Rows from block 2 of a small CTC audio transcriber, named by matrix and row number. Rows with one number belong to one neuron. Each number is 50 + 10 x the weight over its row's rms, rounded and kept within 0 to 99. All counts start at 0.
Before each neuron's rows are labels from the 100 clips, of 14848, where the neuron reaches its largest size: "responds to" is what is common among them; "loudest band" is the band of the loudest frequency at the time of the peak. Only what is clearly more common there than usual is listed. The data: short read English sentences (LibriTTS-R). In brackets: how many of the 100, against the usual share in percent.
# gate: MLP gate (model.blocks.2.mlp.gate.weight, 512x192), inputs 117-155
# fc1: MLP up (model.blocks.2.mlp.fc1.weight, 512x192), inputs 117-155
# fc2: MLP down (model.blocks.2.mlp.fc2.weight, 192x512, transposed), outputs 117-155

responds to: the word "i" (61 vs 18.3)
loudest band: 500 to 1000 Hz (39 vs 6.1); 250 to 500 Hz (28 vs 10.3)
gate.303:43 58 50 58 35 55 28 51 39 36 41 58 49 54 52 50 51 48 50 66 39 41 59 51 63 56 48 53 25 49 62 31 46 41 59 45 69 66 48
fc1.303:35 70 47 56 56 50 75 49 60 54 60 39 51 48 39 45 45 58 51 44 53 43 43 63 42 43 53 52 57 60 42 55 45 52 40 62 49 44 59
fc2.303:47 48 47 67 48 58 56 66 54 41 53 59 61 49 33 62 50 62 59 49 40 56 49 63 46 69 55 47 35 40 50 58 39 42 43 68 57 54 54

responds to: the word "i" (77 vs 18.3)
loudest band: 1000 to 2000 Hz (45 vs 1.7); 500 to 1000 Hz (28 vs 6.1)
gate.106:62 46 27 50 47 39 42 50 45 43 81 54 49 38 34 57 49 47 56 47 49 59 42 33 60 46 54 43 61 59 54 51 63 45 57 42 48 55 42
fc1.106:52 58 52 48 61 49 57 43 51 55 23 39 53 52 58 49 50 58 43 56 45 52 52 62 59 54 50 69 35 47 37 57 52 44 47 58 59 55 35
fc2.106:41 48 39 40 54 45 48 37 50 39 64 46 60 39 33 51 54 46 33 56 29 57 66 53 62 61 39 35 69 61 41 49 44 66 38 38 53 55 45

responds to: the word "how" (34 vs 1.9)
loudest band: 1000 to 2000 Hz (30 vs 1.7)
gate.170:31 34 48 44 53 40 48 46 52 55 40 70 51 38 51 37 57 49 58 40 53 54 46 56 48 56 36 55 53 46 55 36 63 30 47 65 55 51 52
fc1.170:51 43 54 60 55 44 40 67 66 60 33 56 56 54 39 49 58 40 46 59 57 39 61 54 31 34 37 54 49 51 25 56 44 53 56 47 55 49 42
fc2.170:64 35 51 53 40 26 33 42 53 65 55 66 40 39 36 53 47 52 55 54 39 49 44 43 58 41 55 50 38 64 48 29 56 34 43 47 47 45 45

responds to: voice: female (84 vs 53.4)
loudest band: 250 to 500 Hz (31 vs 10.3)
gate.179:43 61 58 51 37 31 37 44 53 33 38 46 52 54 31 68 31 55 51 44 56 57 58 50 54 65 36 70 41 49 43 53 40 54 51 47 51 37 32
fc1.179:41 52 51 38 55 44 45 62 48 59 48 48 34 52 75 27 53 33 64 47 36 33 55 35 61 30 49 43 61 40 62 48 53 63 72 40 52 58 51
fc2.179:50 55 60 63 54 44 59 51 63 46 47 67 59 40 48 44 44 50 68 41 44 42 71 44 35 52 39 55 64 53 55 65 39 59 42 65 21 60 73

responds to: voice: male (88 vs 46.6); the word "she" (27 vs 5.5)
loudest band: 2000 to 4000 Hz (38 vs 1.8); 250 to 500 Hz (32 vs 10.3)
gate.503:43 44 48 64 40 41 38 51 36 40 71 50 61 55 41 41 46 36 54 44 64 46 55 53 44 28 34 65 61 48 38 50 37 61 38 40 48 59 67
fc1.503:53 63 51 55 39 48 62 44 54 38 52 56 48 35 35 45 65 52 43 48 31 76 39 43 44 72 48 34 35 45 50 38 46 51 43 66 71 42 43
fc2.503:50 54 44 48 58 41 52 37 29 34 55 53 38 43 42 39 61 44 52 52 50 46 49 61 58 58 22 53 56 41 52 49 42 73 59 61 44 64 44

responds to: the word "we" (25 vs 3.2)
loudest band: 250 to 500 Hz (35 vs 10.3)
gate.482:40 50 44 60 51 62 38 50 23 59 61 60 60 70 55 58 50 64 55 57 52 32 59 61 21 74 59 53 37 56 46 48 44 61 39 47 55 44 53
fc1.482:38 49 36 31 55 45 44 36 23 43 60 56 47 72 59 47 44 55 70 40 59 55 27 67 29 65 45 41 51 54 50 50 37 51 38 59 52 44 41
fc2.482:68 51 41 38 44 59 41 74 50 36 54 36 54 56 45 68 46 65 56 43 58 50 69 50 70 32 60 63 60 46 49 47 60 44 59 34 66 56 46

responds to: the word "said" (59 vs 6.6)
loudest band: 4000 to 8000 Hz (83 vs 4.1)
gate.162:31 64 54 53 46 62 57 47 62 62 51 55 55 27 36 43 47 38 52 46 41 42 68 26 49 49 52 35 50 67 58 47 57 57 45 42 35 63 38
fc1.162:44 59 64 55 55 60 46 49 46 37 63 60 52 31 50 50 66 56 56 33 48 51 61 47 47 45 44 38 43 65 56 44 57 52 33 49 47 54 50
fc2.162:49 46 69 28 70 60 59 34 32 49 41 57 52 49 50 51 55 50 62 28 44 53 58 68 65 59 48 59 62 59 56 48 53 59 36 44 56 63 56

responds to: the word "he" (74 vs 10.8); the word "was" (37 vs 9.5)
loudest band: 250 to 500 Hz (36 vs 10.3)
gate.504:46 67 57 44 32 44 51 48 62 57 34 50 51 56 41 41 67 48 48 36 57 53 47 43 51 40 56 52 53 65 58 44 54 59 48 45 52 44 36
fc1.504:36 41 42 53 42 51 42 54 43 47 68 62 41 62 61 58 30 56 50 70 43 45 36 82 38 49 59 59 56 59 38 41 42 66 53 49 49 50 71
fc2.504:49 43 59 60 68 40 53 48 47 68 63 57 38 37 69 37 46 32 36 50 49 44 44 27 34 56 50 45 68 63 27 49 40 43 49 48 26 46 27

responds to: the word "do" (26 vs 4.2)
loudest band: 250 to 500 Hz (27 vs 10.3)
gate.292:45 42 72 53 39 56 40 49 49 46 55 49 48 49 48 70 50 67 50 60 62 39 66 52 49 50 68 35 38 58 65 51 66 55 47 57 31 48 52
fc1.292:52 40 29 55 48 47 64 36 52 39 43 39 45 57 44 37 53 59 54 43 49 41 55 56 51 53 43 44 66 54 39 66 54 51 37 37 45 45 43
fc2.292:55 44 38 30 57 56 37 19 64 45 53 42 62 55 64 54 41 54 47 57 37 53 44 49 46 36 54 52 29 57 58 52 54 58 63 40 43 48 62

responds to: the word "said" (44 vs 6.6); the word "he" (32 vs 10.8)
loudest band: 4000 to 8000 Hz (62 vs 4.1)
gate.221:48 48 57 48 64 56 63 59 41 64 46 38 49 55 39 39 57 63 39 35 60 57 54 51 49 48 64 47 50 52 52 38 64 58 59 45 58 54 60
fc1.221:45 54 63 38 43 57 45 43 57 50 35 55 58 58 45 47 43 40 53 50 48 54 53 59 70 37 25 55 55 42 73 71 45 29 61 59 45 63 27
fc2.221:55 58 51 36 43 60 63 43 30 49 58 50 51 62 48 54 34 53 42 39 39 26 66 56 38 56 76 48 43 53 48 32 60 58 43 48 59 60 47

responds to: the word "you" (61 vs 15)
loudest band: 250 to 500 Hz (46 vs 10.3)
gate.460:62 37 53 68 52 32 61 43 53 33 58 46 40 46 59 39 57 56 49 50 43 33 69 18 36 60 53 60 49 40 37 40 64 62 45 45 57 64 63
fc1.460:47 58 63 46 48 66 40 58 53 58 53 53 49 63 61 38 55 50 52 46 45 53 51 64 29 30 55 42 67 39 55 59 55 42 70 41 67 41 28
fc2.460:29 44 33 57 38 37 59 45 29 48 56 56 45 69 53 46 27 51 51 47 43 33 40 40 66 62 25 44 34 62 43 54 50 51 38 58 50 36 52

responds to: the word "do" (31 vs 4.2)
loudest band: 250 to 500 Hz (56 vs 10.3)
gate.219:48 43 47 62 41 51 29 41 48 56 58 60 42 55 56 54 44 45 49 46 59 34 46 44 48 59 39 49 34 54 57 66 52 43 41 54 38 48 78
fc1.219:49 43 38 44 47 57 60 53 46 44 34 48 46 40 48 63 40 39 53 51 51 45 46 64 64 52 61 60 73 61 45 39 36 57 54 44 66 48 46
fc2.219:30 56 42 50 76 55 55 31 41 61 61 41 57 48 49 47 47 70 64 60 32 51 42 65 55 59 54 40 54 36 58 65 47 52 45 45 54 66 49

responds to: the word "you" (69 vs 15)
loudest band: 250 to 500 Hz (33 vs 10.3)
gate.426:45 58 66 68 57 39 61 49 54 49 35 63 54 60 47 33 33 53 46 38 55 41 54 53 57 57 32 47 57 52 41 51 47 66 53 58 66 56 59
fc1.426:61 39 48 36 52 60 39 45 42 66 47 39 46 55 52 59 64 50 59 62 44 56 57 52 45 42 40 45 48 51 65 50 51 49 63 55 40 49 35
fc2.426:60 50 48 36 47 50 47 45 42 24 34 46 49 47 49 55 45 59 42 31 56 43 54 47 44 53 52 31 44 53 38 42 38 66 48 52 59 38 57

responds to: the word "she" (33 vs 5.5)
loudest band: 250 to 500 Hz (36 vs 10.3)
gate.424:56 54 53 55 71 53 48 33 44 51 52 63 70 54 54 29 73 43 62 58 60 48 52 40 57 63 55 53 52 62 42 43 55 48 51 36 53 46 53
fc1.424:43 58 45 54 34 40 46 68 52 51 53 47 37 57 37 57 30 39 48 41 36 58 56 55 33 49 37 46 66 43 60 59 71 49 50 62 60 55 37
fc2.424:58 40 50 43 52 67 58 40 50 50 64 63 57 65 64 50 51 59 45 42 51 51 66 39 61 47 51 60 41 62 58 44 42 46 57 54 37 59 46

responds to: the word "what" (30 vs 5.1)
loudest band: 250 to 500 Hz (44 vs 10.3)
gate.326:63 62 52 44 46 49 69 43 55 37 61 53 59 59 34 54 42 43 48 44 45 50 44 43 28 48 54 42 41 43 46 52 49 42 57 38 40 49 48
fc1.326:64 52 43 55 38 53 67 33 61 52 49 67 44 28 49 48 36 43 45 54 48 50 27 50 53 46 65 35 56 43 54 48 66 41 50 39 55 52 57
fc2.326:55 44 24 57 53 37 49 50 59 38 60 41 60 59 57 61 61 36 43 58 45 50 59 39 50 68 41 44 49 49 50 51 51 59 39 55 51 43 38

responds to: the word "i" (76 vs 18.3)
loudest band: 500 to 1000 Hz (29 vs 6.1)
gate.352:60 38 49 53 41 53 52 55 60 57 45 38 64 38 52 35 49 41 45 38 48 46 77 48 45 26 45 42 49 68 52 40 57 44 64 46 61 38 44
fc1.352:37 30 55 49 41 49 55 56 50 54 39 49 53 51 42 50 55 65 40 56 44 37 49 49 45 42 62 38 51 61 67 28 41 39 66 59 55 51 45
fc2.352:53 52 53 57 63 33 57 77 54 41 43 55 46 58 41 50 27 49 47 50 59 49 35 49 44 55 30 43 59 50 59 48 74 44 47 29 59 59 53

responds to: the word "we" (64 vs 3.2)
loudest band: 250 to 500 Hz (47 vs 10.3)
gate.335:48 47 54 60 34 49 53 50 49 38 30 28 43 43 38 52 46 45 53 67 58 34 44 61 68 50 60 39 42 71 50 53 46 54 53 47 50 67 52
fc1.335:50 52 46 36 46 57 51 49 74 55 68 55 46 42 38 35 35 58 42 50 38 51 40 43 55 39 43 56 49 43 36 44 59 40 38 53 48 55 42
fc2.335:54 58 61 55 63 54 50 49 45 45 63 31 62 44 70 69 68 43 62 49 65 38 52 41 54 44 39 40 42 52 59 41 51 52 56 43 45 37 48

responds to: the word "you" (88 vs 15)
loudest band: 250 to 500 Hz (33 vs 10.3)
gate.277:41 51 50 57 51 35 59 53 67 55 35 37 45 56 32 45 57 54 54 51 63 57 51 59 47 50 57 47 61 53 56 43 58 44 69 38 45 57 53
fc1.277:59 52 40 56 37 45 59 49 61 57 39 24 46 60 57 44 55 52 44 38 52 51 49 57 48 48 53 42 36 54 44 35 63 56 42 41 46 70 67
fc2.277:50 65 59 53 30 41 44 39 55 59 63 66 46 55 50 31 36 43 57 60 57 51 56 53 38 35 66 52 43 36 46 46 57 51 60 39 45 75 58

responds to: voice: female (92 vs 53.4)
loudest band: 500 to 1000 Hz (28 vs 6.1)
gate.209:43 38 47 61 46 47 34 53 50 68 55 40 49 38 36 49 43 45 49 54 75 57 62 45 43 38 45 60 39 68 50 61 57 61 53 36 53 40 44
fc1.209:37 47 45 53 54 57 44 58 59 60 59 30 44 50 61 58 47 54 43 58 54 49 61 63 60 57 40 53 64 70 72 42 52 50 48 47 57 50 57
fc2.209:42 51 68 45 39 39 42 57 38 45 56 64 46 74 53 51 42 57 49 61 50 50 38 52 62 38 40 49 57 47 46 44 51 44 39 61 46 64 65

responds to: the word "you" (39 vs 15); the word "do" (31 vs 4.2); the word "not" (28 vs 6.3)
loudest band: 250 to 500 Hz (52 vs 10.3)
gate.457:49 52 25 60 42 66 51 59 46 54 43 50 60 53 54 57 57 51 62 61 50 53 58 65 37 39 51 48 55 48 32 63 45 41 53 42 24 58 66
fc1.457:47 50 43 40 55 42 53 29 50 42 36 46 43 47 55 55 54 63 48 45 42 38 69 29 57 42 58 59 44 50 47 46 42 48 67 51 44 40 18
fc2.457:49 61 51 49 47 61 29 49 48 61 63 50 53 58 37 51 56 53 42 53 44 55 53 65 54 58 48 50 52 54 70 43 55 40 64 54 58 71 54

responds to: voice: female (81 vs 53.4)
loudest band: 2000 to 4000 Hz (36 vs 1.8)
gate.30:36 31 54 54 66 50 47 72 41 45 42 61 54 47 44 58 41 54 73 54 36 43 41 28 37 30 50 37 60 55 43 38 49 49 52 36 49 49 53
fc1.30:70 71 62 57 55 54 46 42 63 46 72 56 46 48 65 46 56 47 30 46 57 53 53 60 64 36 45 53 56 52 59 70 58 48 33 59 36 42 47
fc2.30:37 56 52 56 53 34 65 62 50 39 64 61 43 43 39 41 40 70 47 34 43 51 39 37 50 62 52 57 58 63 55 43 54 56 59 39 64 50 61

responds to: the word "but" (36 vs 4.6)
loudest band: 500 to 1000 Hz (44 vs 6.1)
gate.61:44 67 51 36 41 52 50 36 58 46 57 39 64 52 38 35 46 40 55 60 54 42 53 42 50 56 58 47 52 50 50 45 53 41 49 65 59 64 47
fc1.61:43 38 58 47 40 64 43 49 44 85 57 51 39 39 35 41 41 53 42 50 57 55 48 30 54 26 52 60 46 43 44 45 49 56 62 45 57 35 62
fc2.61:64 31 64 55 51 55 57 64 34 55 38 59 39 43 53 63 42 57 49 41 41 36 43 50 64 51 45 66 41 30 62 35 56 50 44 51 41 55 53

responds to: the word "you" (52 vs 15)
loudest band: 250 to 500 Hz (31 vs 10.3)
gate.66:62 66 63 73 53 63 41 41 48 40 56 51 61 41 33 24 52 58 46 56 52 59 59 53 56 51 47 65 39 45 57 45 36 45 63 56 35 48 35
fc1.66:62 66 61 48 54 46 41 73 47 38 59 41 56 36 55 50 60 62 54 55 57 63 44 45 61 48 54 57 46 41 69 49 55 45 49 47 39 49 49
fc2.66:71 39 40 60 46 54 55 29 44 47 52 33 62 49 31 49 53 51 49 38 55 56 35 46 51 44 51 45 69 40 42 41 53 37 43 29 56 36 58

responds to: the word "see" (40 vs 1.7)
loudest band: 250 to 500 Hz (36 vs 10.3)
gate.197:42 74 60 45 48 59 54 52 70 58 51 39 24 54 51 51 65 50 51 52 45 55 44 62 60 56 36 53 21 59 53 44 52 64 37 58 49 57 49
fc1.197:38 35 45 51 57 43 38 62 44 26 38 54 58 43 33 58 58 54 44 48 41 53 40 53 40 69 49 67 32 53 35 59 48 43 42 50 63 44 42
fc2.197:68 70 60 42 52 60 45 37 46 45 60 44 25 35 58 46 53 47 45 37 60 53 55 54 63 41 34 42 67 61 53 68 41 50 54 46 50 50 22

responds to: voice: female (96 vs 53.4)
loudest band: 250 to 500 Hz (34 vs 10.3)
gate.220:41 34 58 32 45 53 62 44 47 35 54 51 33 66 44 30 48 62 56 58 56 52 52 42 42 55 49 41 51 43 47 66 70 44 35 47 53 49 58
fc1.220:37 46 49 44 66 56 70 51 37 35 47 41 49 51 35 43 50 66 56 63 51 58 60 38 51 64 52 41 60 53 34 41 50 54 38 46 47 51 67
fc2.220:63 48 50 61 37 44 44 34 52 71 63 51 49 34 57 65 57 47 44 44 50 41 47 61 43 58 57 44 52 46 49 50 48 33 56 43 71 34 60

responds to: the word "was" (25 vs 9.5)
loudest band: 500 to 1000 Hz (45 vs 6.1); 250 to 500 Hz (28 vs 10.3)
gate.496:51 43 39 45 54 43 59 39 59 49 49 63 56 45 46 62 65 48 46 58 64 68 32 57 52 41 41 46 49 65 49 52 47 44 49 49 56 49 52
fc1.496:44 43 62 48 65 36 51 59 61 58 52 63 71 55 42 48 47 54 35 50 55 58 55 48 55 41 37 47 57 47 48 51 63 46 60 45 72 41 54
fc2.496:51 64 40 57 73 65 39 47 40 41 39 50 69 50 49 54 58 50 52 63 43 40 55 40 36 40 57 45 57 55 66 58 37 43 38 46 50 53 62

responds to: the word "the" (79 vs 24.9)
loudest band: 250 to 500 Hz (28 vs 10.3)
gate.462:44 55 33 57 54 57 53 51 23 41 30 52 46 55 61 31 54 49 52 54 29 49 62 60 49 61 63 47 49 36 56 39 32 48 38 40 46 33 44
fc1.462:37 54 58 56 43 41 43 44 75 54 68 48 57 39 49 57 57 58 36 55 60 49 34 46 54 50 48 62 44 51 57 62 67 60 57 76 50 58 46
fc2.462:40 64 20 45 42 42 59 50 49 41 42 42 57 56 68 39 39 60 31 56 40 55 43 47 45 63 56 50 25 76 36 47 58 62 39 56 60 33 55

responds to: voice: female (82 vs 53.4)
loudest band: 4000 to 8000 Hz (52 vs 4.1)
gate.501:43 57 48 53 49 53 42 56 63 60 34 52 41 72 30 47 53 60 52 50 50 39 46 47 57 48 37 44 35 45 42 56 45 63 49 57 64 49 51
fc1.501:43 45 69 42 52 52 56 48 59 60 51 39 47 72 51 64 58 46 49 57 50 40 55 44 59 53 59 41 35 52 56 53 56 40 44 59 53 58 46
fc2.501:40 56 63 45 67 41 42 49 34 43 45 51 34 57 51 56 35 49 58 48 41 50 36 57 53 49 53 64 46 46 57 48 70 58 56 48 55 37 63

responds to: the word "she" (56 vs 5.5)
loudest band: 2000 to 4000 Hz (79 vs 1.8)
gate.444:50 48 52 49 49 47 53 71 49 45 59 48 54 52 43 42 54 57 32 36 43 48 58 42 48 44 48 28 57 33 61 43 59 43 52 27 53 51 50
fc1.444:62 51 54 38 48 58 45 49 42 66 62 65 30 51 67 48 60 52 48 43 49 55 61 67 68 46 48 51 40 66 45 62 36 60 46 51 47 40 58
fc2.444:45 64 56 61 65 46 60 35 56 65 47 52 42 68 43 43 45 39 51 33 67 41 48 42 63 70 38 44 64 61 46 42 54 61 63 59 36 47 52

responds to: the word "she" (50 vs 5.5)
loudest band: 250 to 500 Hz (40 vs 10.3)
gate.278:55 49 37 59 76 53 65 49 51 51 60 51 45 58 54 45 41 46 61 58 63 44 55 56 36 61 48 51 63 41 46 61 26 43 45 47 47 49 54
fc1.278:50 53 51 66 56 56 35 43 63 43 43 47 33 48 56 51 52 58 76 58 59 50 37 57 47 36 44 49 49 37 68 48 55 58 39 55 47 59 43
fc2.278:57 59 54 54 44 38 67 34 48 54 53 51 64 56 55 33 58 44 53 52 34 48 45 56 50 64 45 56 57 43 58 31 62 50 66 52 61 47 53

responds to: the word "was" (30 vs 9.5)
loudest band: 4000 to 8000 Hz (69 vs 4.1)
gate.208:57 38 34 46 53 52 55 54 52 55 56 41 56 45 51 53 40 51 36 43 39 56 41 46 39 30 40 50 81 52 59 54 40 62 64 37 48 53 57
fc1.208:56 46 39 54 74 56 64 70 54 39 59 50 35 54 55 45 59 43 49 41 42 74 44 54 51 33 45 58 66 41 56 61 55 51 62 41 46 35 53
fc2.208:66 42 61 55 56 55 53 40 46 52 31 48 58 63 39 55 41 58 76 38 51 61 64 23 58 55 38 60 59 58 53 52 43 44 39 56 37 75 39

responds to: the word "your" (26 vs 2.5)
loudest band: 250 to 500 Hz (31 vs 10.3)
gate.260:67 41 43 35 49 60 53 62 54 49 53 28 55 36 46 49 58 46 57 68 53 48 53 66 36 44 49 51 41 53 66 69 41 34 43 62 49 52 42
fc1.260:82 38 54 31 42 53 64 60 50 60 59 28 48 34 61 49 34 49 50 68 51 47 40 69 49 56 60 47 45 55 78 47 51 47 60 55 44 58 49
fc2.260:47 41 25 42 50 55 47 40 63 47 33 49 43 57 37 63 49 49 47 23 46 41 41 43 60 47 51 44 47 49 55 55 59 46 46 67 50 61 46

responds to: the word "he" (49 vs 10.8)
loudest band: 250 to 500 Hz (33 vs 10.3)
gate.105:46 43 68 36 58 34 60 43 43 58 54 52 41 53 36 46 50 61 49 48 41 49 47 44 84 44 54 57 49 38 51 44 40 55 63 56 61 52 60
fc1.105:33 45 37 62 51 65 55 70 35 55 52 33 59 38 54 47 41 47 44 44 52 48 47 39 31 45 51 48 49 59 47 41 61 62 46 49 36 58 35
fc2.105:52 45 56 63 52 50 66 49 57 55 66 50 33 43 49 40 62 43 44 59 54 46 36 45 55 42 53 45 40 33 55 51 62 54 41 59 50 53 47

responds to: the word "the" (68 vs 24.9)
loudest band: 250 to 500 Hz (37 vs 10.3)
gate.436:47 60 59 39 49 61 40 50 50 45 37 39 61 50 41 53 37 32 43 53 55 40 63 20 60 56 60 50 66 53 51 51 55 53 40 42 61 55 43
fc1.436:62 69 67 42 47 31 40 43 53 47 50 53 54 45 50 46 60 50 43 61 49 47 41 45 52 58 55 51 57 29 55 39 61 30 47 17 34 25 43
fc2.436:59 46 61 42 48 77 38 47 25 35 60 68 48 54 63 61 56 33 40 39 62 47 65 47 45 41 41 58 49 46 37 43 43 63 51 48 45 45 57

responds to: the word "i" (56 vs 18.3)
loudest band: 1000 to 2000 Hz (43 vs 1.7); 500 to 1000 Hz (32 vs 6.1)
gate.64:55 63 35 50 43 43 51 38 41 49 62 59 59 48 35 46 48 40 51 56 46 51 49 48 50 60 52 46 54 48 56 48 43 49 50 52 49 42 60
fc1.64:40 39 51 49 55 42 59 55 39 52 52 52 69 51 48 56 61 62 57 47 52 40 40 52 36 43 45 36 52 57 56 67 37 66 44 63 53 60 70
fc2.64:55 47 58 45 58 56 35 41 55 34 56 48 46 50 45 33 71 58 70 66 43 60 57 62 47 68 40 46 65 52 51 42 48 52 48 37 63 45 35

responds to: voice: male (85 vs 46.6)
loudest band: 500 to 1000 Hz (45 vs 6.1)
gate.499:59 41 56 68 52 49 53 54 36 51 62 44 45 47 31 38 44 55 41 58 42 54 56 44 40 48 56 41 60 52 64 70 49 63 48 45 42 39 58
fc1.499:35 47 44 45 39 43 42 43 49 60 74 49 46 55 55 61 47 34 50 45 56 43 50 63 64 50 26 54 56 46 32 52 31 56 58 49 56 34 54
fc2.499:46 62 60 47 53 42 48 45 64 58 19 39 51 49 64 40 65 56 51 56 58 53 57 47 43 39 52 35 48 47 54 63 64 43 35 41 44 51 51

responds to: the word "me" (45 vs 5)
loudest band: 250 to 500 Hz (31 vs 10.3)
gate.67:54 54 62 48 44 57 60 54 45 57 47 32 47 59 54 54 41 65 50 63 40 49 57 46 58 43 68 59 39 78 27 54 45 47 67 50 44 45 52
fc1.67:44 48 33 63 51 29 36 47 43 37 35 62 34 53 51 48 64 50 45 44 69 51 55 49 53 59 45 49 57 23 55 51 50 70 43 59 35 52 56
fc2.67:61 61 40 50 43 64 59 48 56 43 64 63 45 55 47 47 48 57 55 44 43 54 45 41 36 56 69 33 57 59 50 57 48 58 59 46 66 61 64

responds to: the word "i" (41 vs 18.3)
loudest band: 1000 to 2000 Hz (38 vs 1.7)
gate.33:45 39 61 56 41 45 44 40 56 55 68 62 59 46 40 55 57 65 34 34 55 49 49 65 48 51 42 40 49 27 47 58 53 57 41 45 36 41 61
fc1.33:52 42 57 57 43 50 53 43 53 62 66 59 63 51 45 36 48 44 43 61 56 64 41 55 42 58 47 44 54 39 46 48 53 44 28 42 46 30 45
fc2.33:33 52 57 39 34 27 62 60 28 51 48 62 46 65 51 58 50 55 38 37 48 35 49 58 55 44 39 47 66 61 58 59 65 65 50 55 50 70 53

responds to: text has "child" (25 vs 0.3)
loudest band: 2000 to 4000 Hz (36 vs 1.8)
gate.420:39 59 38 45 43 72 55 61 32 57 57 38 38 44 58 50 45 48 62 54 45 45 57 50 46 39 46 52 60 59 42 47 51 49 56 44 66 63 44
fc1.420:56 54 42 52 52 34 48 49 32 71 39 39 54 35 69 49 47 52 45 52 58 43 51 59 36 33 43 46 56 40 39 85 44 45 59 43 39 72 40
fc2.420:58 59 51 47 60 69 34 44 50 36 51 62 41 50 47 49 57 54 42 60 60 39 64 44 34 43 67 38 45 43 57 44 64 60 43 56 52 56 41

responds to: the word "asked" (25 vs 1.3)
loudest band: 4000 to 8000 Hz (95 vs 4.1)
gate.49:45 54 55 66 62 51 56 40 61 73 52 41 45 56 56 47 52 41 42 46 43 41 51 52 56 43 59 55 40 48 37 48 53 40 57 51 38 40 40
fc1.49:60 51 57 44 52 45 50 33 50 71 51 53 52 55 45 64 47 46 43 58 47 68 40 48 52 65 57 59 40 35 55 47 46 58 63 55 46 21 69
fc2.49:38 53 59 56 42 40 46 42 38 46 40 40 54 38 54 20 61 51 52 33 35 58 61 50 54 50 44 42 60 53 42 52 56 51 46 44 43 51 45

responds to: voice: male (96 vs 46.6)
loudest band: 250 to 500 Hz (48 vs 10.3)
gate.10:48 51 68 43 41 53 42 70 39 44 54 29 45 42 57 61 52 42 34 54 44 39 49 61 70 52 65 49 52 47 38 42 48 52 52 43 48 57 41
fc1.10:36 55 64 48 60 33 61 50 66 51 52 57 45 35 42 34 30 56 44 52 46 44 45 39 54 54 40 46 55 41 48 57 49 45 48 58 46 47 55
fc2.10:59 70 53 56 59 68 49 56 55 55 52 43 53 54 56 38 59 48 54 38 47 50 48 59 42 44 50 67 48 54 45 51 55 40 63 37 49 56 57

responds to: the word "that" (32 vs 7.1)
loudest band: 500 to 1000 Hz (26 vs 6.1)
gate.458:52 62 53 55 55 64 50 53 61 49 54 26 54 43 65 42 48 46 55 54 57 49 56 68 70 48 48 55 64 57 47 55 34 63 39 50 47 51 48
fc1.458:50 42 46 46 49 45 58 57 33 52 44 45 46 62 60 50 42 62 62 60 57 47 27 29 42 53 39 64 56 64 58 40 62 35 56 50 73 74 56
fc2.458:63 59 48 42 47 50 51 37 58 43 65 42 41 55 49 50 75 43 51 38 43 57 40 46 41 45 56 50 59 67 36 61 51 53 60 61 63 42 42